Rows from block 4, named by matrix and row number. Rows with one number belong to one channel. Each number is 200 + 30 x the weight over its row's rms, rounded and kept within 0 to 999. All counts start at 0. After the name is the row's rms in percent of the matrix's.
# convs0: expand pointwise conv (model.blocks.4.convs.0.weight, 768x192x1), inputs 0-191
# convs1: depthwise width-5 conv, stride 2 (model.blocks.4.convs.1.weight, 768x1x5, trained with AdamW), a 5 kernel
# convs2: project pointwise conv (model.blocks.4.convs.2.weight, 192x768x1, transposed), outputs 0-191
convs0.271,122,176,225,212,178,197,180,182,223,216,155,229,235,207,204,165,211,189,230,256,209,207,189,171,206,164,201,177,129,209,230,194,163,213,183,235,230,239,223,201,149,186,181,210,145,228,209,203,165,202,186,175,209,193,224,144,183,168,197,192,246,207,177,213,190,181,223,178,254,215,234,141,163,197,208,208,158,187,237,241,187,223,177,269,146,184,199,200,216,178,140,233,173,214,209,184,204,203,227,181,157,195,230,220,172,181,229,259,210,241,148,183,245,201,224,191,145,179,189,217,207,139,177,239,217,193,193,214,147,187,184,224,192,220,192,207,212,204,197,209,144,182,208,182,213,174,153,222,251,218,161,224,182,133,133,231,177,161,167,222,252,195,237,247,190,144,213,198,224,186,158,222,143,200,181,214,202,109,259,207,196,149,228,151,215,224,203,224,194,175,197,208,164
convs0.272,102,195,184,249,184,225,220,187,186,195,226,124,223,210,189,203,201,232,230,219,188,226,148,182,244,162,179,243,234,136,268,225,182,165,195,182,218,211,172,156,205,229,180,263,188,208,195,178,158,190,192,218,227,155,154,236,153,196,199,194,199,168,183,219,200,191,255,190,226,136,220,197,156,201,217,209,180,240,129,165,202,191,171,179,211,189,192,187,168,245,265,202,197,225,246,192,205,218,194,223,215,223,244,183,212,176,221,190,272,223,145,191,213,139,177,195,242,208,231,213,172,191,213,177,245,157,202,223,174,234,184,199,134,169,176,205,188,202,228,249,187,228,206,221,177,185,165,198,226,208,224,179,155,158,205,234,242,187,155,159,160,207,173,181,227,162,250,201,197,214,204,223,229,257,209,241,236,123,195,163,163,190,194,210,187,180,237,227,196,197,247,176,224
convs0.273,101,209,172,182,203,229,208,194,180,230,199,190,214,175,162,229,191,239,193,230,181,200,229,189,220,191,187,218,194,190,167,230,191,161,187,190,200,154,181,208,182,225,229,234,194,189,253,209,277,216,227,148,228,241,239,210,166,185,195,218,245,190,207,193,186,187,220,223,215,213,237,219,195,253,211,127,237,260,192,240,147,163,191,269,217,165,191,161,191,227,223,219,158,167,236,182,221,145,234,186,243,174,203,220,102,169,247,197,208,162,188,212,202,219,175,203,267,176,240,166,192,242,185,201,182,212,234,187,230,157,195,200,215,152,228,192,189,159,221,209,197,187,204,211,227,184,175,173,227,204,192,153,223,186,229,254,201,204,237,245,169,240,266,211,146,218,209,223,215,186,225,284,217,182,199,198,231,249,216,224,200,237,179,231,244,247,199,208,195,242,254,159,180
convs0.274,105,189,190,254,219,156,232,227,176,177,215,134,189,163,237,188,205,204,230,213,194,211,209,165,240,177,203,211,235,201,165,176,206,161,229,190,157,231,237,188,186,183,130,186,159,189,228,196,241,206,185,238,216,248,203,219,252,136,189,192,202,164,203,190,219,210,201,237,180,165,178,204,195,199,231,204,197,252,184,213,174,209,174,157,202,226,171,204,217,179,187,166,194,235,224,203,135,199,169,221,204,117,246,228,209,244,182,201,193,236,205,262,233,177,184,188,180,223,288,193,164,189,239,185,208,194,218,198,211,271,196,253,233,143,172,241,158,242,166,223,240,203,182,184,190,174,223,185,209,166,226,179,240,219,198,191,152,213,218,214,210,180,209,236,227,225,235,253,204,219,209,200,199,168,167,287,183,206,186,119,206,235,198,213,191,175,155,181,169,232,212,220,149
convs0.275,098,178,241,218,203,249,226,183,165,155,230,231,183,211,187,189,228,257,194,207,156,215,188,219,143,206,210,142,216,226,164,217,214,220,217,217,223,213,217,244,234,137,186,199,187,250,176,194,177,238,218,154,204,160,225,192,199,179,193,214,164,189,219,195,168,198,173,219,230,217,201,190,225,198,224,234,183,179,211,184,214,216,216,175,201,175,191,239,169,227,205,193,200,189,217,230,188,207,228,190,176,177,123,158,214,236,244,218,155,193,155,203,242,190,256,233,170,188,196,229,210,200,194,244,182,199,171,178,199,206,179,189,230,185,175,212,241,165,203,125,175,228,237,207,251,159,251,187,219,183,224,245,195,154,185,211,220,120,169,207,151,204,223,189,222,193,177,160,220,261,208,206,182,244,163,248,131,190,220,146,201,239,228,197,215,195,243,204,259,206,184,121,283
convs0.276,118,203,189,249,195,192,211,190,215,124,248,196,193,192,197,170,246,238,207,130,192,240,205,198,250,239,226,191,178,218,237,196,183,185,170,199,226,197,184,158,252,286,168,196,192,231,195,242,218,237,178,166,190,168,182,154,191,159,204,166,201,217,129,185,197,225,191,184,223,239,157,130,276,210,123,201,220,196,154,193,190,179,166,213,226,243,206,156,173,186,184,163,161,243,194,189,266,218,232,198,243,218,222,195,174,214,177,168,204,204,160,148,172,203,188,176,181,171,217,168,212,181,244,225,206,210,215,248,209,251,165,240,192,231,197,234,137,180,191,206,176,166,201,221,200,171,238,181,232,189,136,160,232,202,156,242,201,197,206,190,146,182,188,185,173,176,210,201,265,173,146,193,194,186,202,191,203,180,216,199,167,196,241,184,194,183,219,180,205,176,224,189,193
convs0.277,118,194,194,199,216,142,225,216,210,201,204,214,255,202,168,185,206,221,183,168,97,178,240,230,242,193,254,164,160,169,229,240,200,166,245,169,229,200,150,160,203,229,191,199,220,171,178,194,221,177,190,208,177,273,198,200,207,203,168,170,221,225,177,190,214,198,197,251,139,187,145,156,175,196,225,229,188,215,194,204,161,227,242,200,247,263,232,216,211,179,227,197,140,202,212,209,214,197,243,271,173,164,192,177,154,199,196,194,155,199,173,180,225,219,187,212,192,225,240,195,209,177,214,188,202,135,204,261,208,203,236,155,206,195,183,200,156,204,202,168,195,142,201,157,176,200,250,211,197,156,172,212,193,190,224,250,162,143,219,219,174,186,187,238,168,195,182,198,204,268,178,219,193,172,170,210,194,263,176,199,158,170,208,278,217,173,214,222,218,179,190,244,222
convs0.278,112,198,172,220,241,176,196,174,193,247,219,184,239,171,239,190,198,195,206,229,205,216,185,184,189,188,204,204,170,152,254,195,187,254,164,187,147,222,172,170,232,175,212,221,203,195,170,169,238,200,217,142,189,221,234,174,158,190,162,228,160,246,174,180,207,263,204,211,242,255,218,124,214,175,160,159,239,184,207,149,232,214,235,182,192,196,213,164,188,191,156,237,190,190,235,239,236,224,207,157,216,189,216,175,141,208,220,152,182,188,191,231,217,191,208,217,287,231,215,214,231,161,220,150,203,112,144,246,243,176,187,188,232,159,159,220,252,189,159,190,155,192,203,194,179,190,193,160,163,221,177,211,172,184,186,220,192,165,188,170,219,157,186,217,209,208,238,165,230,184,202,190,213,240,200,235,199,158,158,190,197,253,197,154,206,238,211,177,171,230,165,213,157
convs0.279,102,253,230,212,178,270,202,176,219,200,267,184,208,142,207,207,194,189,237,180,166,186,252,175,169,164,230,139,200,208,187,232,206,170,221,181,172,174,208,210,220,190,210,183,192,197,196,209,200,210,176,248,188,172,173,211,204,177,207,206,205,204,159,202,142,188,230,256,113,179,178,201,170,178,190,241,182,229,196,160,241,201,225,222,189,181,203,275,216,155,133,175,250,209,224,172,180,190,184,223,200,222,206,190,228,224,231,174,201,146,203,198,191,269,196,222,181,216,230,226,218,155,196,226,209,195,218,214,185,126,180,154,205,227,183,210,189,216,282,211,240,187,211,197,177,153,187,209,146,188,214,181,173,195,227,191,181,210,223,233,171,233,185,248,197,174,266,207,202,193,193,260,185,225,197,176,197,212,167,278,161,258,134,149,222,175,162,164,196,202,217,209,215
convs0.280,099,168,153,199,187,233,214,152,208,145,224,199,171,244,215,254,166,172,183,218,185,192,221,235,219,175,190,190,190,177,232,212,236,262,206,196,274,226,230,155,174,177,169,217,194,146,205,183,201,218,269,202,187,172,204,213,176,160,216,244,138,149,203,179,166,252,251,189,232,269,240,234,235,189,193,188,255,248,161,252,191,217,209,226,238,220,188,250,160,191,204,181,181,175,175,211,176,215,199,253,239,207,228,243,227,199,234,205,141,204,234,216,183,207,242,216,213,215,206,209,207,222,236,190,236,204,176,190,194,241,196,188,218,185,251,176,240,213,196,196,206,169,163,217,167,159,153,210,176,195,190,194,152,222,225,249,231,199,114,183,174,157,173,222,190,185,226,218,253,202,216,227,187,208,229,167,203,179,236,179,208,239,230,216,214,171,218,223,236,168,191,166,248
convs0.281,100,243,211,226,261,208,219,242,166,110,218,191,192,210,200,255,175,202,165,157,176,269,215,205,217,174,157,153,245,201,185,205,239,190,187,227,226,188,278,147,232,146,198,254,227,172,203,127,208,210,230,183,196,228,171,238,225,184,221,237,180,205,209,183,219,176,222,254,227,221,223,193,179,234,222,237,151,153,209,213,208,195,196,136,172,176,190,205,182,165,239,241,188,217,191,163,207,204,220,241,215,193,195,184,211,226,164,230,235,172,248,186,212,156,167,195,200,217,183,195,215,228,203,208,248,216,186,207,267,178,182,161,194,163,214,198,209,195,231,216,210,142,189,185,176,247,194,198,207,199,201,156,234,219,222,259,200,240,183,205,206,203,180,251,171,180,257,218,217,257,201,229,182,247,201,239,213,220,221,235,209,204,210,244,272,231,220,167,201,214,234,181,169
convs0.282,091,220,213,179,220,263,230,154,188,188,181,204,192,185,225,175,174,180,140,216,200,158,223,196,208,207,209,217,177,184,220,189,198,190,211,146,212,148,208,257,171,143,184,208,201,206,216,201,147,176,228,185,200,157,222,212,282,156,165,205,215,244,212,206,186,170,195,209,187,169,186,217,228,144,168,163,251,187,224,182,197,150,190,237,232,286,193,202,216,227,212,203,216,206,187,169,175,201,184,213,152,170,245,197,181,224,194,248,143,239,191,182,174,234,166,231,239,158,185,164,202,254,247,225,231,190,186,217,243,224,186,215,186,224,182,208,194,178,232,237,181,187,277,166,160,203,261,203,179,224,225,155,239,175,162,127,199,215,218,191,163,174,178,216,196,228,225,182,179,198,250,192,187,174,225,120,200,145,200,183,132,199,181,161,212,198,191,182,188,167,229,209,188
convs0.283,087,163,200,195,214,243,226,171,212,238,147,189,199,192,223,211,190,182,198,195,248,223,233,230,233,245,224,192,150,219,185,228,184,201,200,189,134,222,186,232,237,177,251,143,228,241,178,222,232,182,176,177,222,214,220,210,230,144,234,240,185,191,295,256,173,212,202,180,209,173,182,139,198,177,197,217,158,168,188,203,212,226,177,168,174,226,243,229,219,178,145,266,181,162,188,223,215,174,181,207,146,204,220,222,194,246,224,228,167,221,227,143,167,174,164,202,186,207,225,219,211,171,173,192,193,206,230,204,211,182,178,211,172,156,211,152,165,165,249,235,170,285,199,205,251,218,187,158,150,163,229,233,225,217,201,263,138,190,207,174,232,196,204,233,188,220,206,206,197,202,176,198,180,201,247,212,182,172,209,248,194,211,196,151,229,175,184,210,256,187,173,182,243
convs0.284,092,186,221,235,226,167,199,176,232,202,210,152,203,215,180,207,211,215,213,199,117,218,199,218,135,232,216,194,179,233,158,173,174,186,187,238,165,268,210,178,194,189,242,218,178,190,229,198,206,199,223,181,204,214,226,224,207,211,177,205,169,207,183,215,184,178,216,226,202,218,142,173,241,230,168,182,143,205,167,220,181,231,249,204,146,215,155,240,239,189,258,254,187,207,151,240,203,162,186,169,242,209,243,149,207,200,249,274,245,196,192,105,202,193,168,186,233,197,181,179,195,175,180,227,215,169,181,241,215,232,178,212,226,171,208,215,236,148,185,202,189,238,181,207,215,178,208,156,239,195,227,176,242,178,197,187,224,197,220,212,200,170,149,214,205,177,208,146,193,209,169,206,191,206,209,163,199,268,183,138,144,203,168,169,260,194,150,167,238,176,252,223,227
convs0.285,093,228,185,209,149,186,208,205,240,151,200,164,203,199,196,236,185,224,157,195,200,242,250,247,178,197,218,163,180,168,264,223,192,163,185,182,170,267,172,250,219,198,169,227,232,199,181,218,167,154,193,190,219,189,251,212,216,156,191,164,208,145,172,243,209,201,192,231,202,163,163,188,231,247,142,229,170,197,191,179,190,166,219,167,216,197,190,193,156,178,197,230,178,151,259,238,223,173,177,171,222,216,137,190,227,168,224,191,179,226,250,142,201,173,206,188,238,207,189,240,204,190,227,200,189,167,160,242,207,203,142,210,159,225,232,180,149,166,153,185,180,218,240,181,183,147,261,197,245,165,229,229,172,189,154,219,264,209,225,163,205,232,244,223,193,190,224,201,212,230,143,220,204,166,245,200,199,216,214,183,185,187,217,217,148,233,199,190,264,199,245,209,209
convs0.286,106,283,237,191,202,209,194,192,193,163,206,179,213,154,219,184,211,192,185,203,221,238,161,190,172,148,228,208,212,191,235,181,274,188,140,207,199,174,200,241,197,193,229,219,212,218,270,305,175,177,234,186,187,203,172,199,197,209,164,168,203,216,227,186,172,181,203,194,177,159,202,188,236,160,184,220,230,220,212,209,228,187,173,242,201,260,197,210,174,241,180,214,249,194,204,205,133,244,184,192,157,113,174,224,204,230,248,163,195,207,231,220,201,173,189,222,166,182,235,212,181,232,219,157,204,216,177,192,151,220,242,234,180,239,211,186,235,173,199,191,170,158,176,148,199,250,187,207,182,217,157,196,205,169,170,164,139,203,218,205,186,208,187,222,251,154,186,192,234,267,195,201,267,218,206,260,217,181,242,200,222,233,227,146,169,187,242,227,210,198,192,196,200
convs0.287,116,196,178,203,176,192,206,168,252,189,218,198,206,215,259,240,218,172,189,215,221,187,175,205,217,219,176,211,246,213,208,230,222,186,174,154,167,169,168,218,197,193,173,244,238,164,178,181,205,129,159,227,240,219,201,172,184,189,212,163,179,227,224,196,239,276,206,264,257,192,157,238,140,222,224,231,262,196,185,208,180,224,169,154,199,200,237,225,175,187,222,209,152,206,149,189,176,201,213,152,190,222,176,194,280,225,213,208,152,219,205,202,116,187,206,228,240,201,200,244,206,195,210,150,148,184,154,210,216,133,171,239,204,196,237,215,251,166,238,189,195,216,208,200,219,184,238,209,131,211,232,195,235,170,198,240,192,179,192,218,187,157,186,219,160,188,226,198,204,229,260,181,176,185,204,218,223,209,175,206,190,177,217,216,160,168,268,170,214,164,149,170,206
convs0.288,088,184,243,222,235,103,158,242,193,189,208,237,181,225,205,232,217,196,224,197,223,185,152,175,187,208,218,199,206,229,220,222,181,181,186,152,215,176,198,172,144,209,229,189,284,224,149,127,186,235,156,186,195,182,155,180,232,200,164,203,179,185,200,138,190,197,213,275,167,196,233,219,158,237,218,241,185,204,210,203,198,170,194,204,179,203,185,247,188,194,157,145,261,209,214,192,121,217,179,247,169,193,183,186,144,202,194,227,214,228,247,192,174,189,206,224,187,191,248,190,222,186,223,149,209,158,165,166,191,256,216,202,190,227,209,185,199,220,216,222,176,154,195,125,184,195,218,184,184,199,172,227,217,185,184,113,195,147,193,230,177,190,217,224,265,188,281,214,174,198,204,206,221,229,225,190,185,227,154,207,227,209,205,183,232,214,187,175,203,195,213,196,222
convs1.271,092,171,173,235,166,177
convs1.272,134,136,209,202,213,187
convs1.273,102,185,176,216,223,254
convs1.274,098,220,207,247,196,243
convs1.275,087,159,172,200,228,235
convs1.276,120,214,158,152,197,215
convs1.277,091,242,181,208,227,161
convs1.278,092,181,205,257,198,170
convs1.279,094,257,204,189,171,185
convs1.280,091,249,212,194,189,158
convs1.281,090,162,198,197,235,242
convs1.282,085,172,171,189,161,165
convs1.283,116,147,192,198,159,199
convs1.284,104,163,188,208,227,247
convs1.285,121,204,205,215,264,214
convs1.286,083,146,227,222,218,209
convs1.287,095,222,172,240,213,162
convs1.288,119,184,191,207,224,259
convs2.271,118,178,194,190,209,223,203,237,173,212,271,185,197,197,216,195,212,200,208,141,175,190,152,187,203,181,192,218,186,224,148,184,227,220,176,204,211,194,183,213,173,239,148,213,255,177,202,225,213,168,176,183,154,155,221,197,242,219,210,186,163,240,208,181,285,201,183,160,222,226,221,239,198,194,172,196,153,251,182,229,165,221,209,214,191,206,213,213,183,232,174,201,166,198,195,196,251,214,150,247,171,156,216,194,223,239,190,276,262,181,182,193,192,195,221,169,154,219,231,207,178,139,251,200,230,251,170,202,159,195,215,215,185,200,209,162,182,280,228,207,239,203,205,194,245,236,156,216,216,257,181,219,203,251,209,232,199,202,161,231,225,215,141,228,141,172,209,173,121,184,229,225,223,158,177,195,235,174,190,201,146,239,225,220,221,184,243,151,170,212,211,214,177
convs2.272,097,171,213,200,145,208,223,169,240,201,153,197,220,203,188,189,227,191,206,217,237,155,221,217,223,179,193,176,200,209,197,208,215,196,150,161,237,208,162,128,135,222,179,153,195,208,234,122,207,161,202,175,234,211,213,235,174,165,173,157,210,236,174,174,210,190,194,135,227,222,202,134,156,248,187,223,198,204,215,245,190,187,176,212,200,176,183,222,251,176,224,200,219,206,201,189,248,195,203,239,235,220,205,198,219,220,166,264,187,224,169,233,157,160,206,196,225,171,201,209,207,185,235,233,194,181,161,203,132,242,187,171,271,249,137,222,155,252,203,227,164,196,186,177,211,209,187,234,178,221,178,174,214,244,224,204,193,178,163,178,176,208,219,197,175,199,197,184,172,232,261,214,167,212,163,141,213,163,170,144,248,230,201,146,172,205,194,188,217,162,244,254,195
convs2.273,096,202,229,255,253,214,158,252,221,182,139,189,198,283,218,186,190,221,157,205,193,194,183,222,205,204,233,161,199,177,156,230,172,140,175,265,249,168,162,148,197,209,221,182,164,262,204,187,133,246,156,222,205,150,195,202,213,129,179,197,194,212,193,173,171,174,183,234,191,216,190,166,239,226,166,193,199,163,177,225,242,232,218,239,234,176,191,214,125,176,209,195,159,250,189,234,219,257,215,243,191,227,238,240,240,207,193,189,174,194,170,146,207,185,247,194,249,185,212,216,200,212,181,214,209,121,213,198,198,236,184,176,182,202,211,168,209,181,233,190,186,155,226,186,145,182,217,192,244,175,176,219,182,184,246,223,212,168,200,160,204,235,165,180,203,236,219,162,177,249,187,203,198,231,213,184,210,233,237,196,233,222,190,247,186,186,194,212,225,176,169,195,200
convs2.274,094,228,232,205,209,224,186,186,255,204,184,208,216,210,158,168,148,221,282,221,221,174,196,195,176,209,211,213,190,181,205,212,193,232,229,172,250,183,186,221,199,187,258,171,242,172,226,231,212,208,172,217,205,203,192,128,210,254,165,209,236,207,192,193,188,248,184,210,186,196,181,160,114,181,243,240,214,199,207,196,230,180,253,259,224,205,211,217,181,175,159,234,209,169,187,197,262,198,210,232,189,221,236,171,185,217,244,240,190,153,207,216,169,176,202,159,185,201,187,216,191,185,210,245,195,255,212,155,175,179,162,245,182,174,282,239,164,170,240,180,182,220,207,160,238,207,226,242,208,170,208,195,186,184,180,189,243,267,220,236,196,260,226,205,171,189,236,252,201,199,218,216,193,179,148,184,174,231,252,216,184,196,190,158,236,212,155,238,181,272,207,155,195
convs2.275,106,216,164,243,239,218,200,226,200,201,205,217,226,192,223,189,260,147,180,231,201,220,209,196,230,242,220,245,201,255,136,151,227,200,273,172,150,166,178,204,247,248,187,162,145,191,186,176,252,161,217,204,193,173,210,229,209,194,217,170,192,195,165,231,181,173,165,236,209,172,174,183,184,205,156,231,204,225,165,239,247,169,275,252,171,174,234,199,168,206,203,255,199,199,229,222,195,175,197,249,215,202,210,200,188,196,211,227,152,176,241,206,207,242,246,189,213,252,239,193,162,173,181,155,217,191,158,204,178,232,214,246,196,191,219,174,170,201,184,163,156,199,212,163,182,171,196,170,188,178,205,175,248,186,211,203,225,250,129,167,158,182,220,199,171,209,185,215,155,170,239,189,180,251,147,199,199,140,186,202,198,138,214,146,179,161,196,194,206,216,202,159,193
convs2.276,112,210,172,207,240,201,186,217,205,162,170,215,153,192,188,135,145,237,244,220,193,197,214,199,177,164,243,230,196,182,246,223,193,253,211,267,190,195,196,197,197,159,188,176,190,227,205,185,181,216,196,174,202,151,192,243,247,227,237,193,216,261,204,202,145,245,153,179,206,222,199,164,157,196,218,231,211,236,242,198,139,181,201,238,270,205,158,176,218,191,170,179,221,201,156,178,152,190,222,188,229,222,150,209,201,203,188,213,191,184,186,181,152,212,207,219,211,215,212,203,201,221,242,269,204,147,215,215,194,172,206,202,175,148,234,173,201,269,172,262,156,176,136,185,167,186,173,201,171,179,249,193,257,174,243,200,216,215,250,197,185,226,166,163,193,183,189,194,246,216,206,228,240,219,197,226,147,249,212,205,200,197,216,184,219,228,234,197,251,152,225,153,258
convs2.277,108,183,189,206,163,227,218,231,199,236,228,170,210,204,195,184,235,178,174,254,224,151,166,185,209,205,137,195,187,225,127,218,224,201,212,189,279,185,260,206,258,212,205,191,200,193,211,222,239,150,205,174,206,216,202,192,173,198,182,233,156,99,192,188,214,163,184,185,211,199,225,215,135,191,247,199,234,233,219,219,226,167,161,185,190,166,152,161,213,163,208,200,170,216,212,213,198,239,183,252,204,187,151,210,177,206,210,226,225,216,175,211,200,189,229,234,224,207,199,244,190,208,250,219,207,129,234,166,240,159,172,178,134,151,207,172,213,216,236,236,220,182,196,224,198,184,216,156,221,199,199,232,223,180,217,211,187,132,235,149,148,194,209,210,213,207,222,183,175,210,183,269,241,201,251,197,211,216,200,177,95,183,207,208,184,194,210,169,254,207,198,221,202
convs2.278,102,199,178,200,170,213,207,179,205,229,205,194,193,206,151,238,172,206,205,199,196,167,214,200,166,164,201,253,175,237,183,147,209,177,204,185,165,158,217,239,176,212,155,164,165,178,198,264,215,216,155,197,199,223,208,204,212,243,184,209,188,184,175,160,221,231,179,152,229,237,225,188,192,166,157,205,236,129,200,214,225,207,198,167,180,179,216,194,192,231,171,222,167,191,204,176,273,241,219,221,126,204,249,260,207,204,203,184,256,219,200,222,230,212,150,188,211,203,209,190,226,244,217,214,188,179,168,256,192,240,172,148,207,232,179,203,232,273,249,168,149,203,178,182,179,239,236,182,199,210,205,201,183,241,238,169,170,172,171,206,172,233,198,232,206,181,190,189,191,234,210,224,176,210,113,249,164,224,215,215,162,285,161,197,221,228,230,128,204,226,211,252,186
convs2.279,097,195,235,225,239,148,162,221,178,138,203,210,181,206,217,219,199,214,240,230,213,130,222,273,182,247,239,158,181,181,241,194,208,243,177,186,237,175,224,230,169,201,202,225,201,195,205,200,177,269,183,189,219,252,207,251,221,241,209,167,218,182,200,186,197,184,211,209,237,184,210,211,180,139,223,228,197,253,223,183,239,224,198,205,189,254,281,243,204,210,187,203,153,228,208,211,248,183,213,175,186,223,203,212,242,236,216,164,251,183,145,139,203,214,215,171,164,170,189,153,144,198,152,230,235,114,208,184,190,223,212,149,235,219,178,215,203,211,183,167,193,221,188,207,180,202,198,229,137,191,201,172,252,220,167,206,268,199,145,187,175,187,204,182,212,245,193,220,257,164,208,195,217,230,200,204,247,187,178,194,225,231,192,227,165,201,218,214,213,248,196,177,177
convs2.280,097,249,195,147,205,172,168,193,211,187,197,147,177,190,213,170,192,193,169,251,212,174,181,197,183,217,212,172,270,216,235,166,190,192,204,205,186,213,208,196,212,222,268,204,108,268,187,189,198,201,224,197,199,222,149,173,232,186,176,166,246,184,201,199,178,203,169,164,231,239,213,220,229,199,116,187,210,203,200,197,180,205,220,233,243,159,228,198,206,178,187,199,213,196,213,195,217,226,204,168,117,149,177,231,165,168,194,244,198,186,244,207,234,207,217,201,268,238,171,182,222,191,178,159,184,197,234,236,194,187,166,211,202,204,284,197,207,268,189,189,225,230,235,238,204,249,222,193,182,183,230,198,156,238,202,214,187,257,218,158,272,252,187,231,198,217,221,236,224,172,145,224,239,221,180,187,154,182,224,182,210,213,183,180,157,167,216,147,186,242,226,192,194
convs2.281,095,180,210,240,182,225,236,251,175,190,170,158,230,218,127,236,184,237,150,137,189,190,216,209,214,201,243,221,224,225,207,255,164,243,172,236,180,207,186,205,184,216,178,232,210,221,181,145,220,204,193,137,167,179,223,180,162,175,212,174,187,232,177,185,223,215,191,228,180,231,166,266,186,215,173,240,204,255,204,198,170,175,240,201,244,168,252,179,235,184,163,228,192,252,132,252,167,191,190,231,182,196,179,220,173,204,185,200,185,232,226,224,209,157,216,183,214,225,275,219,210,169,190,230,201,248,168,210,155,225,166,221,207,177,185,221,203,181,172,174,202,178,168,178,191,246,211,206,219,231,210,154,243,197,173,198,208,198,201,213,229,119,227,198,203,226,187,202,215,223,132,213,216,145,164,216,227,176,223,254,238,276,177,190,206,197,186,167,198,166,145,233,215
convs2.282,096,171,208,164,215,209,186,167,251,175,148,246,200,185,213,157,187,266,170,240,200,171,210,203,200,282,228,217,209,222,234,196,234,216,184,166,225,201,215,213,192,229,238,213,177,243,244,228,223,195,211,211,200,244,255,160,196,196,219,198,203,187,198,260,200,199,178,232,228,229,199,177,163,214,202,180,177,252,203,188,297,151,199,258,203,179,217,186,202,200,238,152,172,255,185,225,188,225,221,213,189,234,164,175,195,160,201,210,162,276,204,174,171,196,223,190,192,186,200,267,239,181,168,194,247,203,189,251,212,226,173,195,180,185,217,238,234,237,245,192,176,238,154,171,216,190,205,248,227,188,231,199,202,165,227,219,132,202,276,228,188,197,217,262,244,163,221,198,186,187,220,229,173,157,175,209,216,245,201,206,163,162,235,206,241,209,179,212,188,216,166,203,234
convs2.283,099,158,240,176,264,207,167,187,217,159,181,201,165,228,150,250,213,238,195,224,204,171,198,202,188,234,206,154,235,156,194,233,157,264,222,238,213,252,204,186,188,195,154,218,243,181,206,139,233,178,161,226,211,220,198,225,231,213,233,189,191,229,210,231,212,219,172,182,224,169,146,153,182,249,163,224,199,140,191,184,197,186,198,206,230,215,203,175,248,205,187,211,209,169,250,195,211,241,153,194,244,227,180,195,174,192,204,176,167,217,226,216,188,159,180,217,207,201,146,181,212,214,237,195,239,126,162,145,228,180,206,245,171,172,247,225,228,180,234,180,170,184,201,205,174,198,195,163,228,244,196,156,177,190,266,187,183,182,170,201,212,227,178,175,170,208,170,233,207,203,194,196,130,158,237,222,176,211,234,239,162,224,128,213,223,209,176,165,219,210,167,209,279
convs2.284,106,169,158,214,193,167,172,170,177,180,260,212,186,149,259,229,201,142,133,164,234,176,185,191,193,219,182,186,184,193,191,198,217,184,256,176,203,217,253,180,164,175,157,202,187,231,223,217,172,172,215,197,237,177,176,228,188,220,238,187,231,227,198,235,207,226,187,177,228,169,250,211,232,232,202,139,218,155,231,169,210,177,190,174,198,207,194,213,219,221,169,254,226,200,222,200,147,201,207,198,195,187,182,187,282,193,195,177,171,208,198,172,201,211,153,192,273,226,149,188,234,158,175,218,216,219,222,216,238,215,160,223,267,166,207,174,223,128,167,184,199,188,201,209,222,209,190,207,203,182,194,198,186,144,151,198,196,225,170,163,218,201,200,253,237,162,152,227,189,162,209,187,175,144,218,157,175,179,158,205,224,221,224,142,160,247,260,172,171,162,149,213,240
convs2.285,097,220,164,170,194,170,197,201,201,184,249,183,137,193,256,231,190,196,171,173,218,150,200,190,171,207,143,129,236,178,192,216,186,222,186,162,164,202,127,232,178,224,124,238,201,231,163,162,249,202,196,172,196,192,242,171,203,205,195,203,229,178,195,198,239,219,236,169,191,191,217,210,177,198,211,187,205,218,249,192,207,210,252,175,205,210,183,182,237,123,253,189,249,210,184,236,150,237,245,156,252,188,197,208,213,137,220,187,199,213,196,206,146,204,188,183,211,158,180,222,195,158,187,204,189,155,205,188,166,182,200,183,251,206,233,184,233,142,196,196,168,199,185,232,203,195,155,153,175,257,204,191,214,187,168,227,232,193,171,193,149,165,229,236,183,142,191,210,187,201,160,184,195,226,221,199,146,149,190,218,254,239,217,190,158,200,223,199,212,277,157,213,233
convs2.286,100,164,266,192,149,203,204,192,169,248,219,216,148,204,221,183,176,219,202,192,178,196,162,229,169,188,196,154,194,252,216,196,192,219,135,194,180,206,162,198,183,203,195,219,177,131,210,202,148,180,156,248,175,212,167,180,183,174,185,225,191,220,164,189,214,149,254,225,180,206,199,199,161,173,232,231,187,171,199,213,231,190,238,238,191,153,216,205,223,110,268,154,226,209,208,211,200,175,279,199,201,203,217,213,172,199,186,186,223,247,214,213,204,149,148,179,214,211,234,268,202,180,218,216,132,160,212,161,249,225,219,171,157,185,195,174,233,142,149,184,230,223,171,207,238,216,177,226,200,173,211,257,193,165,174,155,235,206,210,180,268,242,167,168,208,220,206,189,216,190,230,204,159,202,168,198,170,209,253,213,214,230,189,170,233,195,202,224,244,224,228,213,200
convs2.287,114,158,191,217,181,236,246,167,209,242,191,195,191,186,170,206,186,163,165,209,226,191,210,234,167,189,143,215,180,112,236,165,230,254,256,197,200,196,181,183,187,190,248,170,188,226,211,190,157,197,126,162,250,239,218,158,260,228,218,232,157,222,208,220,219,118,185,214,212,199,168,158,199,236,152,192,144,167,241,197,214,222,197,226,192,167,162,236,184,215,196,232,196,192,183,209,227,192,231,176,202,187,158,177,169,142,162,196,253,218,213,195,210,207,184,201,197,193,205,208,162,188,207,232,228,218,248,187,225,191,222,206,234,182,187,184,216,194,173,220,253,165,189,186,200,201,227,237,176,187,240,186,179,192,198,179,175,198,153,205,144,178,235,245,187,191,210,226,261,134,197,236,199,232,187,207,261,162,247,158,178,177,128,228,231,238,161,209,205,189,160,208,164
convs2.288,096,231,191,202,211,173,147,148,220,185,211,161,241,214,167,184,225,209,245,228,238,189,235,196,227,217,183,159,208,150,200,156,186,160,187,224,246,156,194,154,190,200,236,191,219,211,161,182,246,239,224,183,168,208,195,187,158,196,211,158,204,211,271,222,213,192,185,178,172,225,207,166,186,195,215,237,198,287,184,195,287,240,169,182,191,211,155,217,213,246,192,223,177,179,177,164,165,206,203,184,196,203,252,178,198,164,207,203,197,226,259,176,151,249,172,192,187,212,209,201,168,147,208,171,149,162,183,182,257,223,141,215,207,208,269,229,222,172,248,157,189,181,206,228,188,185,214,180,179,194,239,187,243,225,194,219,168,215,195,220,184,242,223,213,202,214,180,246,176,249,202,164,183,214,207,138,258,238,255,235,192,213,208,174,182,186,248,233,227,197,160,208,153